python train.py --arch="efficientnet_v2" --model="multi-label image tagger" --dataset="photos of plants and fungi (iNaturalist)" --train_examples=22605 --image_size=32 --crop_scale_min=1 --horizontal_flip=true --translate=0.06 --rotation_deg=10 --cutout=0.4 --norm="groupnorm" --hidden_act="hardswish" --weight_standardization=true --channel_attention="se" --drop_path=0.1 --depths=[2, 3, 4, 2] --kernel_size=5 --stem="single" --expansion=4 --widths=[24, 32, 48, 80] --num_labels=68 --init="small_normal" --residual_init="none" --optimizer="muon" --muon_scale="original" --learning_rate=0.023 --momentum=0.85 --nesterov=true --orthogonalizer="newton_schulz_5" --adamw_lr_other_params=0.0024 --max_grad_norm=1.0 --max_steps=14800 --batch_size=64 --epochs=41.9 --lr_schedule="cosine" --final_lr_fraction=0.05 --warmup_steps=1480 --weight_decay=0.004 --adamw_weight_decay_other_params=0
Rows from block 3 of a small multi-label image tagger, named by matrix and row number. Rows with one number belong to one channel. Each number is 200 + 30 x the weight over its row's rms, rounded and kept within 0 to 999. All counts start at 0. After the name is the row's rms in percent of the matrix's.
After each channel's rows are labels from the 100 images, of 14976, where the channel reaches its highest value: "strongest on" is what is common among them. Only what is clearly more common there than usual is listed. The data: photos of plants and fungi (iNaturalist). In brackets: how many of the 100, against the usual share in percent.
# convs0: expand 5x5 conv (model.blocks.3.convs.0.weight, 128x32x5x5, standardized in use, each kernel summed), inputs 0-31
# convs1: project pointwise conv (model.blocks.3.convs.1.weight, 32x128x1x1, standardized in use, transposed), outputs 0-31

convs0.61,065,177,230,188,204,243,164,190,247,148,147,210,185,216,152,181,248,222,186,216,216,186,150,231,222,220,205,211,214,223,147,233,212
convs1.61,094,141,255,221,219,246,155,137,242,159,201,199,179,195,184,193,180,206,218,233,181,238,195,168,180,209,151,192,192,218,185,206,231
strongest on: kingdom Fungi (28 vs 3.4)

convs0.120,129,189,218,184,243,177,257,218,171,199,215,206,244,220,171,246,158,183,205,186,201,170,216,226,183,161,219,237,115,183,211,179,210
convs1.120,094,205,146,188,221,189,246,158,220,180,256,200,223,181,193,211,194,192,161,214,204,215,213,209,175,154,256,211,125,223,166,225,211
strongest on: order Asterales (58 vs 10.9); family: Asteraceae (58 vs 10.6)

convs0.69,128,197,174,241,192,180,233,173,219,172,222,237,138,196,224,228,213,154,155,174,268,246,187,191,213,224,204,222,195,156,175,201,200
convs1.69,119,159,221,200,196,198,200,185,206,230,220,273,197,240,190,181,183,207,202,273,187,221,192,177,229,230,184,241,152,201,138,231,192
strongest on: kingdom Fungi (30 vs 3.4); phylum Basidiomycota (28 vs 2.1); class Agaricomycetes (28 vs 2.1)

convs0.19,155,229,202,176,191,221,184,191,207,198,175,225,150,208,162,180,206,260,213,209,198,266,185,200,251,226,173,129,207,166,214,228,169
convs1.19,166,219,162,196,237,181,171,261,207,204,249,214,205,219,235,215,198,227,186,215,214,201,129,187,148,241,220,223,230,247,209,222,226
strongest on: order Caryophyllales (31 vs 7.7); family: Cactaceae (30 vs 3.3)

convs0.85,094,232,207,166,160,198,203,159,270,178,196,266,180,223,142,212,223,185,178,231,224,195,208,185,198,170,215,201,167,212,223,229,152
convs1.85,084,152,194,217,174,200,210,163,248,231,212,232,161,211,142,155,200,162,192,199,185,195,189,199,199,247,175,171,223,147,192,256,176
strongest on: kingdom Fungi (50 vs 3.4); phylum Basidiomycota (45 vs 2.1); class Agaricomycetes (45 vs 2.1); order: Polyporales (36 vs 1.3)

convs0.101,067,137,231,196,198,220,212,190,229,137,238,266,209,190,202,203,241,204,203,152,222,210,186,148,162,211,203,198,215,206,194,231,154
convs1.101,082,155,172,212,153,212,204,168,179,215,257,205,254,172,233,196,213,201,241,241,180,176,258,175,182,164,206,190,178,214,193,194,148
strongest on: order Asterales (39 vs 10.9); family: Asteraceae (39 vs 10.6)

convs0.111,079,190,194,187,212,191,174,179,240,289,167,156,190,152,240,175,216,237,205,226,245,200,156,238,197,174,207,184,195,188,218,179,184
convs1.111,123,161,146,154,232,213,245,201,162,193,223,201,241,166,271,255,247,198,208,203,170,202,199,208,188,166,224,202,207,217,183,190,188
strongest on: order Asterales (52 vs 10.9); family: Asteraceae (52 vs 10.6)

convs0.96,107,195,181,198,211,195,225,184,243,159,213,205,163,197,234,179,220,209,180,214,211,257,107,205,207,204,201,149,256,176,232,195,203
convs1.96,090,221,207,180,220,181,246,173,297,199,196,204,153,206,240,188,164,195,214,230,195,212,193,174,246,183,199,210,214,204,175,265,199
strongest on: class Liliopsida (26 vs 9.5)

convs0.55,083,231,203,176,218,148,213,158,188,202,230,189,101,202,221,179,221,190,254,190,181,207,214,218,178,190,241,224,214,202,200,242,167
convs1.55,102,210,182,212,230,165,201,189,218,217,222,257,222,235,256,208,215,178,224,228,208,163,239,224,212,147,214,239,198,256,247,225,179
strongest on: kingdom Fungi (29 vs 3.4)

convs0.22,071,156,215,160,264,252,168,163,202,118,180,214,208,201,196,185,225,208,235,211,194,214,209,183,152,229,219,175,202,209,212,234,206
convs1.22,087,118,213,205,216,205,183,211,163,172,199,198,174,194,219,192,209,231,183,187,171,199,157,148,150,236,174,160,227,179,178,243,241
strongest on: class Liliopsida (27 vs 9.5)

convs0.116,087,228,220,220,192,175,186,232,202,217,174,175,128,238,186,157,197,204,161,201,240,213,238,233,182,225,205,198,188,138,187,263,193
convs1.116,097,240,202,217,156,182,202,208,216,219,228,220,138,197,185,204,162,199,229,216,241,247,169,148,170,215,205,163,160,158,250,186,191
strongest on: phylum Basidiomycota (40 vs 2.1); class Agaricomycetes (40 vs 2.1); order Polyporales (33 vs 1.3)

convs0.106,076,157,181,235,143,209,239,208,236,199,192,227,191,210,124,213,202,218,190,188,235,197,232,191,193,254,136,214,212,210,215,183,164
convs1.106,089,148,158,228,187,196,206,226,175,250,221,197,173,215,136,182,170,186,238,208,206,281,236,199,208,200,195,202,215,198,219,152,181
strongest on: class Liliopsida (29 vs 9.5)

convs0.117,118,237,187,232,204,233,247,179,171,212,231,210,164,187,218,193,159,202,212,241,210,140,247,213,185,174,192,134,238,197,188,213,155
convs1.117,079,238,191,191,195,278,205,180,135,199,215,215,197,188,214,196,184,245,255,189,202,210,269,222,189,155,177,184,179,188,205,218,169
strongest on: family: Asteraceae (26 vs 10.6)

convs0.83,089,174,232,160,237,232,160,220,227,144,223,213,208,165,220,233,223,195,205,227,194,248,189,136,192,188,231,174,227,154,199,184,169
convs1.83,085,204,223,219,262,173,236,157,183,168,178,223,172,215,185,238,232,192,235,179,230,226,205,158,164,233,240,241,208,198,247,169,193
strongest on: order Asterales (29 vs 10.9); family: Asteraceae (27 vs 10.6)

convs0.119,104,174,186,191,198,228,215,183,219,121,254,214,232,167,206,193,190,154,231,231,159,179,221,207,179,178,258,162,189,226,196,234,212
convs1.119,099,172,226,224,241,172,179,182,249,188,244,176,231,213,238,226,236,174,218,154,168,188,240,190,203,222,212,220,153,223,196,149,241
strongest on: order Asterales (40 vs 10.9); family: Asteraceae (40 vs 10.6)

convs0.29,076,233,206,203,184,169,171,177,239,222,227,224,190,215,244,169,226,160,158,211,178,254,202,220,175,172,230,198,187,114,196,225,196
convs1.29,083,229,218,222,129,182,204,133,246,195,195,220,211,180,177,179,188,188,190,183,200,195,234,234,161,219,208,179,239,245,233,207,146
strongest on: kingdom Fungi (38 vs 3.4); class Agaricomycetes (29 vs 2.1); phylum Basidiomycota (29 vs 2.1)