From a checkpoint of a small multi-label image tagger: activation hardswish.
Rows from block 2 of a small multi-label image tagger, named by matrix and row number. Rows with one number belong to one channel. Each number is 200 + 30 x the weight over its row's rms, rounded and kept within 0 to 999. All counts start at 0.
After each channel's rows are labels from the 100 images, of 14976, where the channel reaches its highest value: "top examples" is what is common among them. Only what is clearly more common there than usual is listed. The data: photos of plants and fungi (iNaturalist). In brackets: how many of the 100, against the usual share in percent.
# convs0: expand 5x5 conv, stride 2 (model.blocks.2.convs.0.weight, 96x24x5x5, standardized in use, each kernel summed), inputs 0-23
# convs1: project pointwise conv (model.blocks.2.convs.1.weight, 32x96x1x1, standardized in use, transposed), outputs 0-31

convs0.40,203,181,206,222,174,228,186,187,139,257,203,225,219,198,140,206,166,196,211,174,225,262,175,218
convs1.40,220,221,231,221,178,214,182,170,214,239,207,217,254,208,174,164,237,194,131,226,230,141,196,178,189,188,163,189,169,152,186,175
top examples: order Caryophyllales (25 vs 7.7)

convs0.75,215,211,144,237,202,194,253,162,257,236,205,204,155,197,215,213,189,201,164,197,144,223,184,207
convs1.75,216,242,213,194,223,236,192,190,185,202,187,151,263,231,209,162,231,141,229,192,225,194,257,209,198,212,176,194,161,248,205,162
top examples: order Caryophyllales (31 vs 7.7); family: Cactaceae (27 vs 3.3)

convs0.34,182,166,227,223,161,261,198,223,195,170,218,214,160,208,145,231,175,205,163,245,174,235,207,208
convs1.34,194,217,195,186,215,238,215,180,207,224,185,182,221,174,205,218,151,211,210,197,197,193,202,156,235,164,232,307,204,150,228,181
top examples: order Asterales (30 vs 10.9); family: Asteraceae (30 vs 10.6)

convs0.83,173,213,244,219,175,192,186,222,188,252,181,244,153,186,163,146,229,173,219,219,244,213,210,172
convs1.83,179,174,189,244,143,255,215,203,214,206,225,188,220,199,246,255,184,169,180,184,197,206,226,158,265,193,213,233,187,186,248,198
top examples: order Asterales (44 vs 10.9); family: Asteraceae (43 vs 10.6)

convs0.74,221,172,209,196,125,234,232,202,203,193,174,175,207,172,274,204,190,198,227,212,208,235,169,160
convs1.74,204,190,190,248,168,255,142,187,157,185,237,215,196,144,194,184,205,196,213,233,182,239,187,190,186,189,205,187,170,189,238,128
top examples: order Asterales (27 vs 10.9); family: Asteraceae (27 vs 10.6)

convs0.27,173,234,204,224,174,286,159,200,225,164,168,223,179,200,225,226,182,225,181,205,163,191,221,168
convs1.27,209,178,184,247,215,186,238,209,216,206,205,216,172,219,170,184,206,206,200,155,209,236,234,182,130,257,241,228,225,247,180,153
top examples: order Asterales (38 vs 10.9); family: Asteraceae (38 vs 10.6)

convs0.16,196,253,175,184,183,229,155,229,150,213,210,226,257,194,245,177,203,180,208,217,179,144,189,196
convs1.16,178,199,192,195,172,173,209,218,227,227,224,255,232,181,219,165,257,236,222,191,179,144,213,202,177,247,186,166,235,224,174,147
top examples: order Caryophyllales (29 vs 7.7); family: Cactaceae (28 vs 3.3)

convs0.51,171,198,198,172,147,157,215,178,199,210,154,163,187,246,202,210,234,236,226,189,244,230,249,187
convs1.51,176,153,153,220,243,194,185,201,190,228,255,206,194,183,239,216,257,220,153,228,207,225,173,161,213,182,164,228,245,208,221,175
top examples: order Asterales (39 vs 10.9); family: Asteraceae (39 vs 10.6)

convs0.37,170,155,276,164,175,176,202,213,226,183,181,188,181,183,225,231,211,191,198,175,188,271,223,210
convs1.37,226,168,197,159,206,231,200,141,144,253,192,236,174,218,227,181,142,212,207,211,199,272,191,213,213,214,198,173,172,219,213,191
top examples: order Asterales (33 vs 10.9); family: Asteraceae (33 vs 10.6)

convs0.86,195,225,214,227,188,223,223,206,222,194,107,249,148,154,200,203,174,189,189,210,224,198,228,206
convs1.86,200,200,183,245,192,260,174,195,177,256,195,188,169,220,189,159,192,203,260,181,188,196,206,162,198,189,153,185,162,153,250,175
top examples: order Asterales (50 vs 10.9); family: Asteraceae (50 vs 10.6)

convs0.6,214,132,176,224,172,190,226,203,200,190,251,178,217,203,195,222,195,165,220,147,214,194,194,273
convs1.6,195,213,229,189,210,169,173,176,220,203,192,146,249,190,131,171,209,184,202,259,150,172,209,229,183,232,252,184,204,191,236,196
top examples: order Caryophyllales (28 vs 7.7)

convs0.73,215,223,156,245,207,179,198,185,272,225,173,222,187,182,235,234,193,153,154,185,192,217,168,192
convs1.73,238,222,215,196,223,198,171,201,188,174,138,174,238,226,184,226,225,139,209,188,202,148,248,203,166,199,189,200,173,239,189,139
top examples: order Caryophyllales (33 vs 7.7); family: Cactaceae (29 vs 3.3)

convs0.46,219,156,164,185,225,201,250,228,231,189,229,193,193,126,163,227,173,224,201,222,161,224,217,196
convs1.46,172,187,238,172,191,221,198,221,231,233,171,125,174,172,225,214,178,171,247,232,211,165,186,202,197,175,150,254,213,233,192,181
top examples: order Caryophyllales (28 vs 7.7); family: Cactaceae (27 vs 3.3)

convs0.54,125,169,230,195,240,157,180,240,175,159,215,217,250,189,216,218,204,178,176,209,220,206,211,229
convs1.54,164,224,240,173,216,209,197,205,219,155,220,167,210,211,203,182,192,232,265,271,204,199,186,192,191,193,242,188,270,160,220,182
top examples: class Liliopsida (25 vs 9.5)

convs0.39,181,157,159,219,147,251,191,236,209,166,180,193,218,232,208,220,155,209,203,169,236,241,230,196
convs1.39,198,197,194,214,187,239,178,222,240,242,232,197,187,221,216,220,216,238,122,227,208,233,183,188,208,270,220,201,171,149,165,208
top examples: order Asterales (38 vs 10.9); family: Asteraceae (36 vs 10.6)

convs0.11,233,193,212,183,226,185,204,185,244,133,158,210,208,222,180,194,235,170,230,141,216,222,241,173
convs1.11,183,225,198,239,240,168,168,182,203,203,260,195,154,246,155,190,179,206,223,190,204,211,183,182,175,191,115,214,228,197,211,241
top examples: order Asterales (30 vs 10.9); family: Asteraceae (29 vs 10.6)

convs0.45,181,192,242,210,175,272,201,213,188,152,195,224,214,204,253,247,202,166,167,176,190,159,181,192
convs1.45,190,195,188,241,234,219,247,189,184,193,177,237,204,207,211,185,179,188,195,176,152,217,217,175,110,262,225,155,212,225,186,212
top examples: order Asterales (39 vs 10.9); family: Asteraceae (39 vs 10.6)

convs0.53,138,173,165,233,126,217,212,197,201,205,168,229,214,212,187,183,215,227,200,197,235,227,255,193
convs1.53,238,163,198,202,224,216,143,155,201,273,224,215,209,191,255,233,224,185,183,212,228,232,197,183,208,208,200,162,226,144,216,178
top examples: order Asterales (45 vs 10.9); family: Asteraceae (45 vs 10.6)

convs0.93,230,166,184,207,226,219,223,189,173,205,205,219,223,166,261,196,161,216,194,126,217,147,219,217
convs1.93,265,267,221,176,228,229,236,209,226,172,163,163,220,224,210,204,209,208,198,242,229,233,200,234,177,233,207,177,203,187,253,173
top examples: kingdom Fungi (27 vs 3.4)

convs0.55,211,152,178,186,163,213,198,178,153,216,238,201,186,187,243,203,253,147,247,237,200,193,225,182
convs1.55,179,231,174,253,217,211,182,213,189,263,207,188,199,186,184,230,213,244,157,202,232,173,248,242,223,216,136,236,210,226,227,204
top examples: order Caryophyllales (31 vs 7.7); family: Cactaceae (30 vs 3.3)

convs0.23,211,213,139,229,217,148,187,259,225,187,175,234,192,198,224,232,163,166,198,178,170,194,216,241
convs1.23,192,211,203,172,238,198,164,196,188,209,175,151,197,238,187,214,217,156,265,207,245,192,209,154,247,241,262,199,192,194,223,230
top examples: order Caryophyllales (45 vs 7.7); family: Cactaceae (43 vs 3.3); text has "cactus" (30 vs 2)

convs0.49,245,183,160,231,163,178,172,184,217,184,213,217,196,198,214,260,216,137,190,264,184,205,184,195
convs1.49,214,199,197,190,206,253,161,193,215,207,202,174,213,146,165,158,219,200,226,196,178,232,238,186,209,205,207,191,136,275,197,254
top examples: order Caryophyllales (28 vs 7.7); family: Cactaceae (27 vs 3.3)

convs0.35,190,175,232,192,192,224,193,156,183,203,210,228,161,234,223,228,268,206,191,126,183,220,215,172
convs1.35,210,183,233,203,182,197,212,191,203,238,260,179,258,167,164,221,198,243,188,159,231,173,201,252,154,207,147,197,223,202,171,222
top examples: order Caryophyllales (38 vs 7.7); family: Cactaceae (37 vs 3.3)

convs0.10,198,212,238,225,154,219,241,171,188,198,137,202,196,187,275,193,195,227,174,147,191,193,203,202
convs1.10,195,179,188,242,225,163,250,163,181,187,227,192,202,212,221,150,151,193,192,136,191,205,202,197,144,237,221,214,261,185,217,214
top examples: order Asterales (41 vs 10.9); family: Asteraceae (41 vs 10.6)