From a checkpoint of a small multi-label image tagger.
Model: arch efficientnet_v2, activation hardswish, depths [2, 3, 4, 2].
Rows from block 7, named by matrix and row number. Rows with one number belong to one channel. Each number is 128 + 24 x the weight over its row's rms, rounded and kept within 0 to 255. All counts start at 0. Numbers have three digits each. After the name is the row's rms in percent of the matrix's.
# convs0: expand pointwise conv (model.blocks.7.convs.0.weight, 192x48x1x1, standardized in use), inputs 0-47
# convs1: depthwise 5x5 conv (model.blocks.7.convs.1.weight, 192x1x5x5, trained with AdamW), a 5x5 kernel
# convs2: project pointwise conv (model.blocks.7.convs.2.weight, 48x192x1x1, standardized in use, transposed), outputs 0-47
convs0.56 103:123141116128119129089118091141098109138125103118118159115159172121075177133170122118106135134141109094142123088189145164137119144129100133138132
convs1.56 110:136097102148145154094107136181142082131144162129141109117135158138113109102
convs2.56 114:118135128109145111132129135151086168142094142144167136147139167127121142109147122136104117118180149123154099139099117084050096121113139117134129
convs0.57 058:146146129056140115171141100125110128140137140132101099116168120122121163102121129120158172154108107095116183111099104135112102129158128130114118
convs1.57 077:096151161112156101100067093111115111106127107124147128132113143099155141136
convs2.57 050:202129107155139110115115146147146097117119103133114097129171188117108114156102100131117110146167130111109133130138141112109113169107122134126168
convs0.58 124:146153121141119146099116153146159123098151178060126184132130110116110156133117089140068130118102157150113131127129108134124124099141151133134130
convs1.58 110:120127114150170129160131168121131112134117127123144120153179118180092163133
convs2.58 095:113177123119119150136104119162131116142085145081124144130127132104143141091103195163114138149108118129090111179150118130109145101149125140102131
convs0.59 073:116133100102178149127143131146114105168144122124150153136145126127123144111108164119090123141149088140074116158101149140112147142169097071139117
convs1.59 077:134109129145176113110102090131122106136110123115097139089143158174157112153
convs2.59 062:114115116129118130164136158117146146136128142157157106134124121123127156122195115142103126109132140134106161129125096056129141196116142140131167
convs0.60 117:077116129165121092146141158111084092130119144164113136121169120143121132172143138121137082158082143154134107131111090164135122125139131103120147
convs1.60 059:127140120139152116131132141132123191105186130114157140152159106103098106132
convs2.60 147:130127102154118145096113135116133133165057133107096159153168133159144161128096144097136157156091105149091126149153105132144149105144134122119133
convs0.61 125:105126125124156149146118115134072118120140132048155140122115147119076110078114136130154132099132142153141119137160161146150140152132152099136118
convs1.61 114:110147114137129096119115132095110139090163136104148162167135066130141137129
convs2.61 137:133136146101121154121130128141123085117148172152083102130146142130141142084087063117120153088149114129156126107118146096134121110087099109128145
convs0.62 048:095163106116112155107145160115109099145130113139156103122101094127114111129141129135138154117124101079129160112146085156156192137147103147136165
convs1.62 085:095110124118114111088110109104092138087100103135110109129081122120103097108
convs2.62 031:154109161133167107188102149143104125151141085138144131092098131151116153148113127200124138159104119110098114156106133105120126150136130139132134
convs0.63 100:126061132140148139187158130108102122154136140110116102098105123140161155109111113169148147129120143126112100127126144109107177114075126126148120
convs1.63 120:104136147134125100114141135161153155128160127119118100089098140082082113102
convs2.63 099:144108156080154138131081113173124108131126151121137145140190124184141075139146134151111117128147107135137127163161129133109153099111133142121130
convs0.64 094:138136115106099121161151156139123155135106123118148141081130116122132124174136105158082095138118162090121107142136133102139197129124149091123092
convs1.64 106:124141111118121102127115126112122108118116105168179153183160155139129088127
convs2.64 114:109129115114104102122172142131122119128143126158141101083136119072129142116104082124146143141103133097091142137151139126111167120153108142127201
convs0.65 149:119130126140164115192141093084137133116127134100152152108159140097139136121121156092095090085165133132153144098128116154093137137127139157103126
convs1.65 112:111127174118120125130159132127141152153137137098111091096137128115077092088
convs2.65 177:113131135115135103113131092119115157124150135089123184148098135131133125177109114118085098088147120150154124158131127181151159113108107116167148
convs0.66 132:126123101111137152089113154125161124173124093119113125132137102104166140134103136120095126086143154112160151111156153144192146109131148080118124
convs1.66 107:168097125131093168145149131101143119104120127168145126140145181146150140150
convs2.66 150:124120088128144150121090167118129168145108093169117137163113127161165118098105134155111099087136142136172139116168129119127138118126099137086104
convs0.67 056:148105120146108104139106155120148141130147162122128081117100106143093126132098119095091137159136158187151073113115144129110100113165151127139147
convs1.67 058:109090121120156097092102088159148142129134123142080121100124137121101110098
convs2.67 045:191151087118117136055138145163109126168135112135134153126132107088109135149122118137137160171146111110148133140160145116146128140116122145097111
convs0.68 060:125090115136149126173188085085116115132133126115138093106125156138156108077121117135167150130143131121131163090116146149132096140095139119132150
convs1.68 103:104102088148128139109144142127123129134136131149149150143174145164197135135
convs2.68 073:122123111139127122194154137107127149142143144140131091117182127127154164095117125102150156142137155168110161098157102113156110149128121094092120
convs0.69 158:153105102187142094154117097147169102096162165121150137124121119105146118137166118119121127074156146139140137120102080111141133120132112147102118
convs1.69 096:117139140128112147124177151171137110120163172107081093110113127116124126147
convs2.69 145:160136150130109092140138088122151134148154157132150178127122127142173118132124149146167123114189150151144120163149127140140139096122146117154180
convs0.70 056:129154095115142162112130100090123121144164092115147118096141127136145124154155107138178091132092155110110150079157119145142128152096142108131171
convs1.70 101:100095111105124113107102111124112131108145107103116076101132116094105098085
convs2.70 044:133064165120098157119107137147107169129120157170152121118130098085120134120117125109113171123122127149149098160102121118132131083148102121156103
convs0.71 098:142122170156101100135166181165142114141108170130121086128133132106101128104111112126062127097147105141167105156122121119136118121131121157129114
convs1.71 098:094105145124079107109101129096103097089109099125109104131136152103099125134
convs2.71 079:144135120118180097126100144115133119144149112133133090093155130181133109121121112129114064134126150075137131123142114113114111155092138139073136
convs0.72 074:151093116138114144094088142120133176132118137168142070155139128154116120132106148128112149114101182123146077139142124147120160132126123101087124
convs1.72 090:141154165158151121172122148158119107123105102135097111116152085097130143102
convs2.72 076:149066128145105108139141148137126143147139159120161147103120114069094151124124110075153147140123120150120149111103083142118100155141127139124087
convs0.73 163:137107118129173115102112073125122126095115161157104133143143113113150121089140080109113144193124128165105155154128158138116164125121111151133127
convs1.73 120:125090119097164123109085102125146124095112095165120126094117136125100101153
convs2.73 142:089126115118135106138126155139187157172099133120156108135105132137117123136092145189130154095107105111114152127127115169098116128092154117156125
convs0.74 098:165106160137135141123118149096182175103128156125146138131098136141143113141150143100118099115116100112141082138116135090112134083092151152114166
convs1.74 106:102125135096114108119134111119129138092110155132090084089172153149154132152
convs2.74 089:115119133116121123092152125148071151145176104144163167115166099123085147110110121108135147139106120102140137143136177185133130126136139106153119
convs0.75 065:202093115124062132140119157152150136118168165104150124151131108117132156099135160114121146132097116109146142127122105149088124129123123137103108
convs1.75 102:139154147130110145126114096109117112093117119115103131089125095071105099092
convs2.75 069:133145146101129094153170133136166132116127100133102167079097122129108143156144098170128144157144097127141124109147141068152149154113110125149105
convs0.76 076:126146147134053124104164146104120113141109149156118141152151152121133089158110095149135081136124113140090137154110139125167126139117101162127094
convs1.76 082:123129130148142098136147145163091143100166128099120158170125122170168129142
convs2.76 068:091145161099143136113178165141120136126121140134133177124131181113137110148122170119116102150082093161117123119086139131121110145118093136145100