python train.py --arch="efficientnet_v2" --dataset="photos of plants and fungi (iNaturalist)" --train_examples=22605 --crop_scale_min=1 --channel_attention="se" --stem="single" --expansion=4 --widths=[24, 32, 48, 80] --momentum=0.85 --adamw_lr_other_params=0.0024 --batch_size=64 --final_lr_fraction=0.05 --warmup_steps=1480
Rows from block 3 of a small multi-label image tagger, named by matrix and row number. Rows with one number belong to one channel. Each number is 500 + 50 x the weight over its row's rms, rounded and kept within 0 to 999. All counts start at 0. Numbers have three digits each.
After each channel's rows are labels from the 100 images, of 14976, where the channel reaches its highest value: "peak at" is the part of the image that holds the peak. Only what is clearly more common there than usual is listed. The data: photos of plants and fungi (iNaturalist).
# convs0: expand 5x5 conv (model.blocks.3.convs.0.weight, 128x32x5x5, standardized in use, each kernel summed), inputs 0-31
# convs1: project pointwise conv (model.blocks.3.convs.1.weight, 32x128x1x1, standardized in use, transposed), outputs 0-31

convs0.15:547450528589418558459493475510524481595500506434547532515564435536475427520463577415534433488490
convs1.15:402433412534381459473455530527451479564504556460462506588448503479544522508469450442505546526478
peak at: top right

convs0.26:549484507506432448500491492466515404521477459538448564588474625443511471449615459534509522510471
convs1.26:492461532432535515532455453466507466548537409543414487408498515484567500386478560515593501543468
peak at: top right

convs0.28:484561406569495488592451499455468535519499563465459485583587508503565493494523473442443514388484
convs1.28:456528559531465586498560457463491434481551567448512603495478605518528500460491520419507441416494
peak at: centre

convs0.60:513451544418525495489414523472557546502542533557497454424512493562452468580445429428512609530495
convs1.60:578374506527510541450521484501493410494487450584493543540468457499569570548464490541507593442534
peak at: centre; top left

convs0.32:556511545492503515412540524531442500403546436543464547571550553520435561516412453546474433446518
convs1.32:539485481472532577492438526458591488539519542515491371548601536497461549538527530435574516461547
peak at: centre

convs0.25:484440477529481525502455399488528451489596446520371555465490548529570537475543527501470564566450
convs1.25:494501510520462581454511473551484512568543497504408413469481465513587452456539575517527414498388
peak at: centre

convs0.21:454406487444536513549501449516495446522462613525436527593576440574497467541500508442432509520529
convs1.21:492470444503542505567493412402487502566475476482470470396469477464521474517455537424363521480523
peak at: centre; top centre

convs0.44:460532485478526424549456447472525499610544413550420460527432604496525476497492527533440516549563
convs1.44:496460482523534527459428451474566455434545442445505496505478470393584581480486485606472558511441
peak at: top left

convs0.74:438537531552508557443437535486517501451609448455483569562532548437521483442448461468526463450599
convs1.74:470530499390473507473445564457631498455563548422511475484508538486473526559418480585515498486458
peak at: centre

convs0.77:474520563495440556535540515569549543437417550515489404407566513578478467534427529502457453497466
convs1.77:532499501508539497448522564518613520434427482545452511587572475597574556486458566543464512490465
peak at: centre

convs0.13:453486558420456489580541554442505517598423459608439522446536539477503445510518458488446551493527
convs1.13:456488523477526490568511449425562516435409464498504504499467491440433495568462496597463569563399
peak at: top right

convs0.49:500556380563525422593409466541513468519509561467531484469489457528530475606474456459472509551500
convs1.49:572496500607480463465545555447484449474485629467534567517530441436529402482430484497517510487507
peak at: top left; top right

convs0.3:496561485447556559524600528427453567409511454503458409498474545490496534522445444470499584486563
convs1.3:501598486488394575560492478402519562421487464526448511475562471475537502499514416487474588499530
peak at: centre

convs0.16:531479523495380540398563425494583523609462554465545496517506507496529497515484475396499513539490
convs1.16:437518524437518459480494514526438474605487476541477601446572541452565556507465543573522474544410
peak at: top right

convs0.34:504477511513474428464613435462515409529378548557502513539439539435550484511558531481545549523486
convs1.34:475515512459528493491555438514415472546489460595442606467451505412533507504530583470570484542575
peak at: top right

convs0.125:532495558565508520452384552489550469589511496485572510494519492552409525538430405434453491530483
convs1.125:534591487485547576557434473484482442575511404529450479530533464470466508569431513482544616513511
peak at: centre

convs0.81:486525438554529431515533432454505443504504477486524424549519570474553538446475551567601423542413
convs1.81:552539531483569556430537483484478434471469446531476395454587525502485484385461547498565528536441
peak at: centre

convs0.53:477567438515600496593487473431448512400470526474494471512539576526543551435454526469512561520423
convs1.53:519553524497493553522528488521506449487590404489394403511571478450527524434469554472435480541577
peak at: centre

convs0.113:531484448530478425521501631502545519567545476504492566502389466486469471528446491510524463580401
convs1.113:476499383443591486468482438493526407546455545451483507497544513476456480497520459417449395523547
peak at: top centre

convs0.95:485468506519473429437570436472552455488442509608451527474493631462502443561575489498537518534474
convs1.95:540457566531495528536479387481477516496569490533484572514467407423590464471527574494497400487472
peak at: top right

convs0.12:552551436493565425538601402504425506451516528461522470514490496505516534517521529466482536376577
convs1.12:476508411398490460452514517514512514372522509486521489584468542431443523534535488452417555491572
peak at: centre

convs0.9:579357467549517495473538477568525485484533480543399558488472491451487494499485513517601465568439
convs1.9:511392486542528544477583510440492490498438482478525509516364460626487487530472529488520534520426
peak at: top centre

convs0.73:484483593448479466489449476460568530480522532551510547441485483593416588403515491557556450447516
convs1.73:423439544476562601471484456586520494518483434470485488506506456587529435461532519539519437445398
peak at: centre

convs0.71:547422584487537522471472562491504437530410487406592547538532477499537534507396487474514561461458
convs1.71:584464537549500407563469588513386476482454594435457538521527528475432450502512514505484484552524
peak at: top centre

convs0.65:562474548519485505426540633543497473517456516494584477470506412433523503500544474475430506409572
convs1.65:456491444538409517538502535478488586472506511481540427436563575528503452500517486480494547632593
peak at: centre

convs0.1:450569446517527531583539465452445484442475475440403516518482443495541502508497626467549542583467
convs1.1:501613512554414504510551468411532582519595437516519532506495493561522505484560532467495598477457
peak at: centre

convs0.84:478505465577495452446478526531544508509552441474531545592363562442529485430581473521537443496486
convs1.84:522583437573538390475542546430454413486499514481563512544473498507477401531479459525577482542535
peak at: centre

convs0.35:505519515431446459561543419479562439627502504508562496493562476473442418548465501485452477538581
convs1.35:388482558478558502484507484472459410598451570448472571470534467418557526550464452468505482531467
peak at: top right

convs0.62:523503552466459524523516444585499524539462497561404475484547425538414605542489441426457546479542
convs1.62:581486462526551596470511473467455444518494502453519396484523534497465640511449566438528469458518
peak at: centre

convs0.88:520465536454619427420544503515559522509450516589510401455482584443506448503522445507524525470535
convs1.88:487453550416528491437567499586505558439612434520547541510421528543577498446480535520488528493457
peak at: centre

convs0.20:518569499542469492422519455531536548484518504546442447424484487557514541472573407427604494536417
convs1.20:465493504445568444501487529571430634417489445486523548393538498448478571524534515540483501507532
peak at: centre

convs0.37:526380509567528485531527491475490448575495483465596476509477425504515422449579592434537472520520
convs1.37:614542485520473438421591490414505505495451493535521437490421513508501509364478503482540456519505
peak at: centre

convs0.72:453510487510538520545490568348496561437485554484509467426497451566495451571514430526577509541495
convs1.72:468500455505522614455479450575550530402501495548397487501428501555498462541522392490472457473493
peak at: centre

convs0.109:562477506515458428521474578513530452490592517504442519510448527453430438593488602558491416500469
convs1.109:549524548566547459502398496466530521517458549543516535540534610552485565375491481442476478453468
peak at: centre

convs0.47:476511482578546574496458416476520493504531557427515427447472477461419523560466588471506513485617
convs1.47:525565469545568564517449505507512577529525551492402450465501493515524461574577371527478451452521
peak at: centre

convs0.24:542535466537474515583449499527488594440594520475478463461409431568464568456516416462510556494508
convs1.24:609586530539509502465432414531488470566501479433515415492522545576497568515481450454477532423525
peak at: centre